{
  "model": "rotation predictor",
  "dataset": "regions of photos with short descriptions (Visual Genome)",
  "norm_position": "pre",
  "hidden_act": "gelu_tanh",
  "fused_qkv": false,
  "dropout": 0.1,
  "drop_path": 0.05,
  "kv_group_size": 2,
  "learning_rate": 0.0022,
  "shampoo_beta": 0.95,
  "max_precond_dim": 1024,
  "adamw_lr_other_params": 0.00079,
  "max_steps": 22300
}
Rows from block 3, named by matrix and row number. Each number is 128 + 24 x the weight over the matrix's rms, rounded and kept within 0 to 255. All counts start at 0. Numbers have three digits each.
# proj: attention output (model.blocks.3.attn.proj.weight, 160x160), inputs 0-79
proj.7:106126130117112128109126124130143090116100100140118120173104161117128130131134128121156123125120129123131141122133133113161121120121089114144128144144117120128091151106111122130142114122147124106132104184136116155127128098182121113164141105
proj.8:165166145163138131124167120149162163140083083061164121143139114139139134133140136175107104101093105117066100153100157141110144156101135125126128154082168160102145135117140102130127125120159111153140150141155095111117133148069093143144112154
proj.9:160100134151108119160157134105158159132096149129157146116149133129123188156160172117132114134069078118085072131121141168155162143127137120093143112123087126145130100124099179158156088100129147123110115108102120125135168120129130145105131112
proj.10:126123119116128134125105091149152118128118103132119087153106115121124104095092135141140125109130159137130106111107140170163125128125148140111130150121128150124161138123138147160118115094112152133092109149147106153132114123134087133127139121
proj.11:161130141152146158141152072154156179127097081074131126178116138131131131082123146157136142100116131151144164135112142169136121156104163137105107136179135112130107159135085164168168102104107163151141139112100119113114116099100126133118092142
proj.12:110126128138163157133121110177090112113151168135106107140126118109145101081148117148147153163147157187107110104146122103134159152140099113119150116149124114123124154109128151188137105111116162133137116154108094148175117152137130160152188139
proj.13:093127126122150124158126105140089161104149117140113112104101108124137135135107145138162131090144113126126176138123105118135121131079144130106109124148112136106072162128122122121111126146093124104146090130099169119151154126160135133133132115
proj.14:119103092129126124101124143102118125110144157142104115097158117127094151138115108130110125154167144128165112153102163130154135098116143175124109172135195135077123132092171145149137103140107135117132110100135157109160153159152143152132170136
proj.15:152115137168113128137164136104155140129136098143144104162147108120166129108119141147117101134151158130110081129095131096134159157138095114121158156160121141099157129102154153160155090104127154105103124119114133128138136120133145147120123114
proj.16:166142132175148137115135098155073155118084152099120108129144120141143133089131123140122152149141148120148146140125127173131143130151167164147112147132128122115124140120131162143170094131152141147131165089135120068144120142090080147119075084
proj.17:139134114113116118142145141124118136143145140117157132097134109117104163158083138141157138112110128139154143119096167106131119109129130123117148132118151158127085106114165092109163134156107124138105092112144099124142125135177134166165143105
proj.18:166124167156143129160119114161183155143094114082121075115091114188175061097158165099120110166150113122130110138109108122128136106123112151134112092122106111168097131149117146136110116134118116131153128140093161131161124111121134107082145105
proj.19:102105068186101142174132122066062146100209152194124098096110114127131109120106103130110129157184115133101100099150109116130183133133120091106161112163130115139131135130096177159137104107138155120094098151167134143101105134146158096158120129
proj.20:084123082143159177130097124137138098105129142145106115136079158145148093100178129090133124169106139099153115102168153098141125135129133121188117146132137108115149142159111141118125103122090123127124165155152113135103131119118142106161120116
proj.21:104130105128113134094147163101140120128134110162088089122111129145115124152123127108135152104173149137104129124139109102172118114095117124110122120098135127130146135118162122136113116130175098124164145124100119120142133124175122143157154116
proj.22:103116130150132117126095134140119144109137129147107128129121191139141144106181105093147092164102120099136109133112127109160165155154107102153138126135143125100136125129161117148124153133121138152141135071090167099127140153113138140074110131
proj.23:161113101139072119123136164078154150154150128153151122096127090089110174150123112123140116115133074096077093146108119141113174169145112103108164117125080107124127163123159119153121129138158140126119088149124095151105158124159086152116148128
proj.24:136127123116098122092163129101109139136148107115116123142133132149137149109143122140150141149119099117102126172125138140140110110078165148108108145129142122127179182121108102091098113147153131176155154112107155130120100140097143123142130140
proj.25:105165132152146129124130103154099120127109165113129136127147151117114118093148085108144131133124183145178147073107126139165132155155160151146110165126112119072144103110167136142148113120093171126163164172104176158193065209146158127126097115
proj.26:162144146119120146129145129129147162104145129120153172122205127111105176130139112173096109102092141133167127149105153131152107110170137156170108149160147165104114097122139105122119153147144148145113131100139127125119138113125126111135109126
proj.27:127142095152126101127144177119120114135123154096127147109170118105130160138149126151125132165102072184058077170101148140083168146135107101107185145117135119076114092168135118121154146119140145128123158104133137137108109137100116137107094100
proj.28:157120139125111116099120104129139147116152132102118119126059117148105092109135136084115144126140124132146133187121167160080110147106206201123052156120145136132145102131102120097138133149106121136100083140130118144116127112129093123113164143
proj.29:120137109154152131153125109161149114107089130125141150102171148105133162142133113147139134155117117105103128102086089089123187148173077052139212114099159140152145123197157106100125196171122107101142157109095173127137158121169118135121123107
proj.30:133184098152164140107125106157080150086119139080104146096146138157078142119151089121126152150127098117178154150176146100114108094122149139140087105142102113167089147118080165153137145143074157095104146167139142148149072111118152098173128123
proj.31:153171111158133105110164138116150178152116076109110132142142120115112152151096148162171144099134144142113110116102118095135140119123136127120136113127111165138119102108108141150124095095142132186139127109134132093112085153108106134135138153
proj.32:166115148094148110142155148131163137158150118115129087165098120139176125099114159111114143129132096148086121160125117141111168123121135140083152154138133174141115136143145113122080127160127115146110095102120126103097166118128112151102149158
proj.33:155164139155159163134122130155111138083121151083149102104135100126118105144102134133111138171145161168156145110137125098140114110112119134117108113118138125153146117110130114081087120135137106123103129139124129130141122118136120107159147149
proj.34:085111134084155164114075160151136050138167179122130121140085137150099132189129152090165149165142061108151140136137178155109156158151140131103107095099146151154130130121072114135115162119130130131152157145157130122118085153108123132139118140
proj.35:130153129173101078090190179081095128175153123147147138171122139095137182161153094143170127135108111107174176061142136092137150163163124081135146103178107105141127128150107133135137157147091134140114138101134122148162115138126158125108122147
proj.36:109118125121137157158118077145136139104151119135088118109132113167146130116115145112094147129148121138143125148123169143135100130087141163135113102148149119109108122134140152145131100109092148157124132125096165133156115168154138123117113096
proj.37:135127085128135100091124153096089109141160127139154143153130174103137145107172145139161132118114141132129129070105089097178169174160120083127165145166137124096118115085166137153174105107111154079164140137107159135167114131142098120110130130
proj.38:109129112154102103131156134106097132148140114153088111154123148113145125111120082134139148133156145111153117126134132153125103120125125147137105131138100139112105094141082161157124126088129151142094128100172135131121140156121112161168123101
proj.39:071097144093134122133104128103109128141166131180122091142120135108114116121140114086135123112138129134086127139129144139099134131133143142121111125108144163113190116094125128141133117086126121133081119127119151148124131167139174115130104143
proj.40:137126123126080090102156158094178117168126098125142128106124137136134133143137164116149121151097097138089082154079141136109162129130098109123167141152168142126111127143148080080132153181144097169131103131116154126115129125164127153089154142