From a checkpoint of a small rotation predictor.
Model: 6.14M parameters, 40-pixel images, arch pvt, patch size [2, 2].
Training: soap at rate 0.0022, 22300 steps, batches of 128.
Rows from block 4, named by matrix and row number. Each number is 128 + 24 x the weight over the matrix's rms, rounded and kept within 0 to 255. All counts start at 0. Numbers have three digits each.
# v: attention value (model.blocks.4.attn.v.weight, 80x160), inputs 135-159
v.0:114101143102134087143190117161151127116093126109113140082137155118133128101
v.1:124132069151103137144124148136136145113163136138167116133099121136132138130
v.2:133152164116134118091163140192166131119078106113098135122136124155105134107
v.3:097094103114098104134157192122090109129166128130093107140102155184089134095
v.4:128107114121157139151153132105146090122162170135119087111144176121105122106
v.5:143168088137129169128147134074144112129141166106110145125135119098131172096
v.6:135135135132121110106116144112100149091091147102103152099181148160140133135
v.7:174126126114127077114140111113103098083129172114093138135115180108144123127
v.8:153095100138153147162167141100115119110131147097125115097119119119126145147
v.9:128160125096132086143128146125162135088103142112140156111146075171121131108
v.10:131120071138095144110137156125127113134119150136156143112145097141143143131
v.11:136172144117126107164147138119112129098141165124153102142098130154138079129
v.12:125158151172124116132132122103141110119114117155155117125151080154134168136
v.13:144142113114130092171093135121149111107150135110127126104125140117136086138
v.14:113127153169104093087127109160123121144132071097124156125113120113112136117
v.15:112145166060130169149151117188128135138064129107119106103117123134128089115
v.16:094090115126077125137103176123068179161101105070128120157093170105093151083
v.17:152153111141141138113076140137156100136164123166163095140136093114163153161
v.18:118128074150142183093116155112082113168187163114127080179101162149125098096
v.19:160136126159148125087039107130171083119181121138106130177129134140157123135
v.20:129135134090074105168083121136119155085106089117133168138122134137090133163
v.21:130098141084094103112104138144094130113133125108126116160118105154094102138
v.22:152170088219178082176177145093121143150163184128127173159196163108120137092
v.23:140089115125181172131133114121101123125156145122105142142127112123134101117
v.24:132103135123126105128119103113107171109100102120165139135130144135117106157
v.25:138138096107108155132103167107094115108146130097121142116117135092119146132
v.26:126094159150053127083109149119090130145132118098089127134076105176133146121
v.27:138077156117122122078097103130109114120131103134166061145112194125119082138
v.28:111148126117122158151124171128147135145128177098133141115119135117113137129
v.29:137091157142120159119097116123105109128117134144095120161136154135149133127
v.30:106128114120101155190109120076117119109131122131149116112103078182135195117
v.31:110089110129112115117104134134100156152085113108159087169132167132149129134
v.32:119083162143105180089119126111112150146160090151146120167085077147107100170
v.33:139146115118104133121121117092168121133111138161137136129163122116093157138
v.34:142103140115148155147152152108134106147159142135169126105134098104126102130
v.35:171190143131147129138128168122158123110127173125137147119166140128105133133
v.36:124122141113132135120127110136145131104127166105125134140113126093142146114
v.37:107141107152164120165166183139178122166173143106111141151135136116130152110
v.38:130108122135125094130123112163094133115105116085118127142158181139113108121
v.39:120124069118120170132119083121139150106127118142092093084159109090140092173
v.40:113140138112136129137127144109139149119134152127129125155146130131144102133
v.41:128155084133103116119113117149083148128069138092066169140142160092140148190
v.42:122173203147150077120159151136152110114111135116101114131137113140110129141
v.43:097143078097138120122126122148113183188119102110136141128101093127080140137
v.44:150148118136125124114150115145142082058063171091112143082159098149147140146
v.45:139157131113161122149139125109150118112109135162161105115143152128144122120
v.46:111132120123130137054164127128114132131118138143123104152143146146127108141
v.47:126178085130188147147184173148157089123179195173110117137099122129140106098
v.48:106099168140160073133111171149133110099130129106112113170142115145090183170
v.49:155162102133131085087116104149132128111142111132103112127139152096155099130
v.50:143115147128077083121119107128104121111099112142136138118134170121163121146
v.51:118145133101111148115181120197148151142142107127134109133112113140124106171
v.52:142132149115124116130130138138165099098156144144137124129144086138099153155
v.53:139097155122134112151107137133125110086075140156115147079130144116125117153
v.54:141121128103153079128156123152131122103122122102137161132133163103127127135
v.55:137158174129128109139129147184116140118108086108108121124133081162126149144
v.56:107160129133122148155184144142115140143130100141166097100138078168103120113
v.57:170153124096147117137186101177142120142125134123117101082112126095075131131
v.58:141138141149095140128138119093082156132166165092137161156134157112161149116
v.59:121092146156121163144155114105154139113156122116142147138116143113168131107
v.60:143087124121138173138118149109163120157141134110105153151157126129110152115
v.61:111133128090103104136112124151146115107094098134131113104127103141139124140
v.62:140131131088143155129135127155134123165169123141110105163138124123103156077
v.63:137117146097093103113123112147147123127079132108149127134111073165141156194
v.64:150112178131108110123114127153096130071121098135109132149126131126162110131
v.65:145114150147113114116078141139085135147100119140116129156115154110101096137
v.66:124115094111147127146110139103144114117161173145130101137142171134142105112
v.67:119127127108147125119135167105120146114127149159093139129151137125110116131
v.68:132103161126152109148179132132144149108124146133101129152168142110095134109
v.69:121141093131107160135154120117135169119139130162121125134126129141148131143
v.70:116087133124088131145125148141086106132110140114117127107160125132132138101
v.71:128150118143115136123131118121121115133111148138104124112144145138110121144
v.72:146126051096164084118167110105114119154137143107127105152109182111143126075
v.73:108138119134116121095158132135094124132149133102099089146116146067085117121
v.74:129142114132146112118103114112135163131110146083119164163114131068140123107
v.75:118117143108112122140086132136114153157155103145087111106121139157129107136
v.76:110103099163147127147136158141146124140156121123153129117132081155153116148
v.77:156111142116122119092121103093162087126148117094113110139095059126137146125
v.78:151154174127130133117130128156156093091134099118160097119119114124141142109
v.79:129165145069081174109126140187085128138112139122126128195117163152079149099