Weights of a small rotation predictor: 56.1 epochs.
Rows from block 5 of a small rotation predictor, named by matrix and row number. Rows with one number belong to one neuron. Each number is 500 + 50 x the weight over its row's rms, rounded and kept within 0 to 999. All counts start at 0. Numbers have three digits each.
After each neuron's rows are labels from the 100 images, of 14976, where the neuron reaches its highest value: "peak at" is the part of the image that holds the peak. Only what is clearly more common there than usual is listed. The data: regions of photos with short descriptions (Visual Genome).
# fc1: MLP up (model.blocks.5.mlp.fc1.weight, 640x160), inputs 108-159
# fc2: MLP down (model.blocks.5.mlp.fc2.weight, 160x640, transposed), outputs 108-159

fc1.367:552481580472498471587489565534435484517470454511500624523513460532534521475495437639499532519442496361487463565512553571502488543464421561418522537515541490
fc2.367:466545627443523551510439458521445548471514535467547418488472507548446443482468470505500498425495471551473458437522518488438504456487466548511467509531499536
peak at: bottom right

fc1.161:415471435434526510422499476427563489563490560644487551539456462412497501469493494447478467541443410562494398469471497392483479412481465507600528527468496533
fc2.161:432545531494481496427536473573395501519547465474456389516466464488470530541501527544493470500526501350491460471526572498547493516480495458541433457452475459
peak at: centre

fc1.584:416571494457511584589469487453444419498435529574485542536596496524503540480496595539527538528536564494579533447533476384442493431471505466536459554451541471
fc2.584:476508559451456453455618461463450558549591479514517492468411417530497523448486381628558415459501541494460517396564469478540496525525489471497519483579594528
peak at: bottom right

fc1.335:482495510509450461478536572480523570548567479482450557441473464553560412472466451530502524524491457593514433498522483423456463491410579486447449424511568462
fc2.335:542533583393421519526533475534411589551483542417492429541446397447558543639590542469543417485470527433545578475504481501525517558490571485530472424478564467
peak at: middle right; top right

fc1.579:510515491490529546518545501483493508475427598474562468566518588641502528493516524471520403539556491459523503438557490503441539562563545461533351480455417512
fc2.579:537524513519540527537403530420493502613536579561561463468329527539513435430557390528470455462578558461438460431525458533480490458520470573454575426452528495
peak at: centre

fc1.136:534493533500560547546453488538466443578453525509456491586517439528539505479474502457473539481566451567480551545496437485454476494337480547486490445514470481
fc2.136:487467524447514492416518554528457545510459486564501513482374437481451484549503496555523502559492483466459533491414499523435553559465472508445544488402541440
peak at: bottom right

fc1.396:501533472540468465488561532441486494444528474563493521546542475447538529489520464426535456593586568490534561476551497427523448470529453504459447511437479526
fc2.396:464511482494537482449514578492591490456521567443453558496523451574442547551503533440539482558483548525377487502491576448576511530474490431533459519520494506
peak at: top right

fc1.300:548451469469531490473518603437451446490524525481535564610462562493527557404622485556575423448540425543552428574503574415488546551570428473497521565413448466
fc2.300:495451621464446455521467518507484547444525417557488441408591468462520510479493575629522450482441485476550507472561541483426523515541511445496481499498487481
peak at: top right

fc1.466:460540509630562518419519460529523471521433499502414579447547493530562455511476492559445440482533517586566540473466457438447541405465532490440531431552519375
fc2.466:474445449527543439378437550496516521459443527436477478535522500446451502490546468454476488534529448499517491478520386527526581496519431360510491595432530491
peak at: top right; top left

fc1.435:521485512503521474584491569544427498512513413415481589473479457522552570508533507565527590528420486392459517541506504555529471498485488575407467531514585518
fc2.435:513455622495475510503386506451453517502524626480553461479424502440462493445546443505482465464476459471482529454546495451421463405513465600518417517508500482
peak at: middle left

fc1.102:510425452655527541466503460536502529475611599575492434575440494523580517475425576543590533541491488503541542540462481441468472485475452565558521507476541554
fc2.102:486508439366584471542456480450485419534594588563384553474581500543484481504522563491615528487564467476432498479519395461486494526471521490426463580575435587
peak at: centre

fc1.205:425567479452568577597458454487451444444416543530529526496560534479495472511538573558538542480536559451518504541541461374437481521510480562415393511451564561
fc2.205:548388492433511460479528452523416452542547540426478500509460437525476508498460454616548484409519570550429459412516488491503509492456463517529531415468643578
peak at: bottom right

fc1.233:545379529560470390499521589529459575509503457440475524479417532384579511560494415507435555530494464456458430498557454529501559543464481455477466454563461433
fc2.233:462434503425431502513527541496503597534576589500551466556510552498535550477458471530429476427368464487518557484441509469588580515501453486466528521483510461
peak at: middle right

fc1.608:549552494512486478514538559582564471551432414383454519534549467617529515529452450516495548591442440492487453462535466518518485544564531405391460470500468519
fc2.608:487535405529511417473496479552644447469431470538483563535479572518567467519471513524495504474484496437510499445425411585504548503429525509435517516525469456
peak at: middle right

fc1.53:567470451477416492553438439529575416540502497602526468500453503450611521553586497485513512458456386481472438525516443410484502444486553447452425541531436526
fc2.53:542536432421562461489522510484636413533544540535460485551511506531537554549461482452458568457524484546442494535473442549533632523466553443370502554541529488
peak at: centre

fc1.39:537439433537514432463464511521584532472545528541507448546420467512577450474553467398508540494452402503540511451526444492487460419456503602505491549550476542
fc2.39:464512573611439543455482507491519528524500429415571577497456445494510456562419515565504450555524449426478506480446528483521489482589406524447521446455475348
peak at: middle left

fc1.42:477556525491523443476537548425561577396582408532526574482565562465520472485489421542531422470514566509547519540446593476586523526615421488517516534563416516
fc2.42:534481507532466509432460538471525511545450539483600545442378514501500470569467557451419486553557529470430460547505536517502549500404484540505543438473615491
peak at: bottom right

fc1.468:494576451488523556464457429517644432481407485544520524471590512571563483464479521508549515527495537540515543492506428413411458484508544498541497480452592494
fc2.468:505438531562470547472559423448465419524506464468605462505510528443554523467484482476506553564521496498560483558453477508507472554513533413587516513523511468
peak at: top right

fc1.66:530451488486542484547372459539476519602436577515467418553473455511421448467498591491396473513483457587482537511495466435490462452475495502531604451570500526
fc2.66:521507535442506396515542543482578519556483519536470530481427458479469426591473493571449432522525494505478530489515463523435569469494507548381551474496542402
peak at: bottom right