Weights of a small rotation predictor.
Model: 40-pixel images, activation gelu_tanh, widths [80, 160, 320].
Training: soap at rate 0.0022, 22300 steps, batches of 128.
Rows from block 2 of a small rotation predictor, named by matrix and row number. Rows with one number belong to one neuron. Each number is 128 + 32 x the weight over its row's rms, rounded and kept within 0 to 255. All counts start at 0. Numbers have three digits each.
After each neuron's rows are labels from the 100 images, of 14976, where the neuron reaches its highest value: "strongest on" is what is common among them. Only what is clearly more common there than usual is listed. The data: regions of photos with short descriptions (Visual Genome). In brackets: how many of the 100.
# fc1: MLP up (model.blocks.2.mlp.fc1.weight, 640x160), inputs 54-107
# fc2: MLP down (model.blocks.2.mlp.fc2.weight, 160x640, transposed), outputs 54-107

fc1.138:136142148148177184133141114129086147158153118154084129166109128148182144136142124117140126151101121097107094100135201131083086137095143086216176111104110184115155
fc2.138:072137129088142173168112180185121138168103097126154114084103110089191077137143112118067137124152136132113161114150154103136124111119159107130221129117163121098075
strongest on: text has "red" (31)

fc1.199:193120081098129088177081114145108097109113104144114090150199186100151068115122121110095169104066058105206087099093127182112134153143097136142084127136170063133107
fc2.199:103162105170101146091105149090101110123147107179099142075120159166133062150105120126128112103159156102068143129095070128148108129214116109131133123056148163127140
strongest on: text has "green" (26)

fc1.250:085157178092150138117158155097100122107103126183144149098103075079148139164092123101073121189115163146086134097099168127168106135097038130121120145175181156139148
fc2.250:093155156108183131120182149118145073118119158112147121103099143189096155103091113088115107088171147128100113112124135078109095155106085113146132133167104178086108
strongest on: text has "sky" (45); text has "blue" (28)

fc1.101:128070134113116159164130131125120183139091143088130130095098152160114144116098128151144125124128131110123173142141123096106088152060153107107073138115143092095095
fc2.101:170143104155169126157133083097079099153080144127143228138150184157137087063153168155164100121181112136176128127143126150107102104025131126119145132122178167119085
strongest on: text has "blue" (32)

fc1.6:125118097172109101092104100123154122120114122129115090080181109142094134127115110165128109154154146164145140121104088174122151143100082182045098132144177129165132
fc2.6:027143142125164194194145120137150130139135144123134153134127093146156084129177118088072110149160135151095162097176117071143156111118174124129190135125167121079073
strongest on: text has "red" (25)

fc1.536:142117093131090051162082108177082096110129118101154144161115098070142086087192166127077145156158131090185064108075158189080196112136101095115117146143130069138102
fc2.536:081164102104144145113124083144150155128143131159181183067144110163100161168175122100067108131137111075181089107106143130113140102143164103078157128079145107068118
strongest on: text has "white" (35); text has "sky" (32)

fc1.337:131094115128096067132125091131164135137151122169143084106145114164132133122120134153103132167199084156160129127084069170164199149113118151057104125130142081161112
fc2.337:050145117118155194146152127185118140152128144117137107124156110125146101103175129115066105167156145196066167107134147083145152110108149131092190155089176090078063
strongest on: text has "red" (30)

fc1.488:154159204076121144198110106148103165124131119101146154147116124207074092092169147106117132079184138099092203139168162131167161103163114074131121160114141165114127
fc2.488:108089182095142120158145158117124077135122170078115111114153101128152139067101104080144084079069046132175165154139149163124090118098124156125150091154161063094117
strongest on: text has "sky" (31); text has "blue" (29)

fc1.562:161087135105135137159138166110124136138131101115135154092111072128172096090135130132107112191176131140056104090127143145179142174097241072138105147114106072130151
fc2.562:093151128130060128134165129128111146125151086114212132114045159086129116097129172084124115127161190106127087094082128108116055089094136114150115142060140176147111
strongest on: text has "green" (34)

fc1.460:122098061101094120114096109096088121148129142088178120181125080060186150122151133115091213150111175160133126125144154074120113140111122111175103147091121116117096
fc2.460:069121148156135152183107128122088119099138180153118161136132073113092083198172067106133190157117153118149214131156122118133107186117106181147161138102145111063122
strongest on: text has "red" (26)

fc1.518:115165096113160219116130111132068128179159133146099116188116124107172096119150155105111101105092153125126154104152195068059067132181169126164150125134112170093125
fc2.518:072162108085126173124113127179138139130117135131145113130129116133152071107181155127092131152182138143094180135168149131143150153119129129078167176086158108045067
strongest on: text has "red" (36)

fc1.417:109106110103121056126096169088107102131131095125100111192124101114163162142097104150144209163135136168106058093132166125171179132102183160115084115134131069132042
fc2.417:112139126119121121108114146137153101143105069148110166094104053131102056146136064124061163132127165129120155106110164131160163158088123144167188090112110096113093
strongest on: text has "yellow" (26)

fc1.387:076115153170180156121162134129158188155135143112123127092164081148121092131124117099116060106075136191100202210129099077094080130126055085165143132130115219143154
fc2.387:099167090104150070091198183181135116088156115107185156114156071179112076178149086195040135073150132091097158080129116090116179162141162139091154151093125082115131
strongest on: text has "white" (34); text has "sky" (27)

fc1.567:161165158070198131147132110127076147110152136117127132140178099165156142115100126083192109129151151124135081073155103147076123075116162174147149130103091103094165
fc2.567:165126153165098109127124147095138129111175104118137099050128125092164175157123086051164200098107154130124072122158166156112207099147135189136152114161168149125116
strongest on: text has "sky" (28)

fc1.357:111125133122158090129166091052141159117117145095120166085123127113167154148099176109134091090140147154120097173134181114089140145102137143078101149090116205155123
fc2.357:162106127157138143132089150110127142196147121131074129084150124134126157130123155057151206094136157107116132180137162078159070188176123095123132118158159095111113
strongest on: text has "blue" (25)

fc1.379:152123107092089059181112101075172065098128113126134152122114153107124152114178182107108154157164120117159113173172108180153175149087181133169123114121098089112045
fc2.379:065172131134202133153135113147142109122106140124124180122127080127132126100155203095128093135132147082144111161152106135178120182134177099096176082069142151088096
strongest on: text has "grass" (31)

fc1.475:154122098126086122153157097093103129163133113131140173191065172074181116123141133110078148107092128165162132137121097023081142143172141117155120077116112154135061
fc2.475:086141127095149169140132069101141100111140178136099167206144107150067104094153156126108139181152155095136189122162102151143121160141154136095175110113156131054119
strongest on: text has "red" (26)

fc1.164:110158157099099079127097099114091139135090185176112207155138108140134093103147165099080190161132114105168095166120138139135169116124068109137098163154129081149110
fc2.164:089131139144139145126172084158150126119166151133160109072121062131099148102121146095110147139201130150139141111116144145140123167151081126101171144141153106121113
strongest on: text has "blue" (30)

fc1.270:146116125083107177112121116122107144123129093144143147102064127111175137148144158087109183150090131139115137157128174071126132127088153118251149140178096124107104
fc2.270:044156146094159178153126121173108091115099138142087106145092068152128090141192120087102143160150142148121139078184140103146136124101131094187195107135123142094069
strongest on: text has "red" (26)

fc1.467:123119121074148196100094159115097136142113126082107120190101121080175129156134161113117144104093139118100124168183143086106073125174134104127121113141131172111107
fc2.467:091138087143118212151133116159132131156157111098144134088145100155131107126158151101064118152202121191075138108158181118148169101115077107091215222062177130079090
strongest on: text has "red" (28)

fc1.396:159100099109136153216082127156103129094137084187157094126186101103125106150140101128147104116148097065131127082143077179130144198081135093176138110127139177088130
fc2.396:126181160125162143123113134073132132055167086098128140081112094151128054137160095102091118048137166129107166171116089075173104104147094127125102113107176153126143
strongest on: text has "sky" (36); text has "blue" (33)

fc1.422:157154164099103124146137114094119134141118119086183171134142122128124147128137111096115149110123130136127130146135135031142116134149153076210143139084137154095098
fc2.422:106165175155120141158169106105130127152179169117149170155140088167107103119189126121099104161106118166093140109177131082160194104144156124127214142090153097052064
strongest on: text has "red" (33)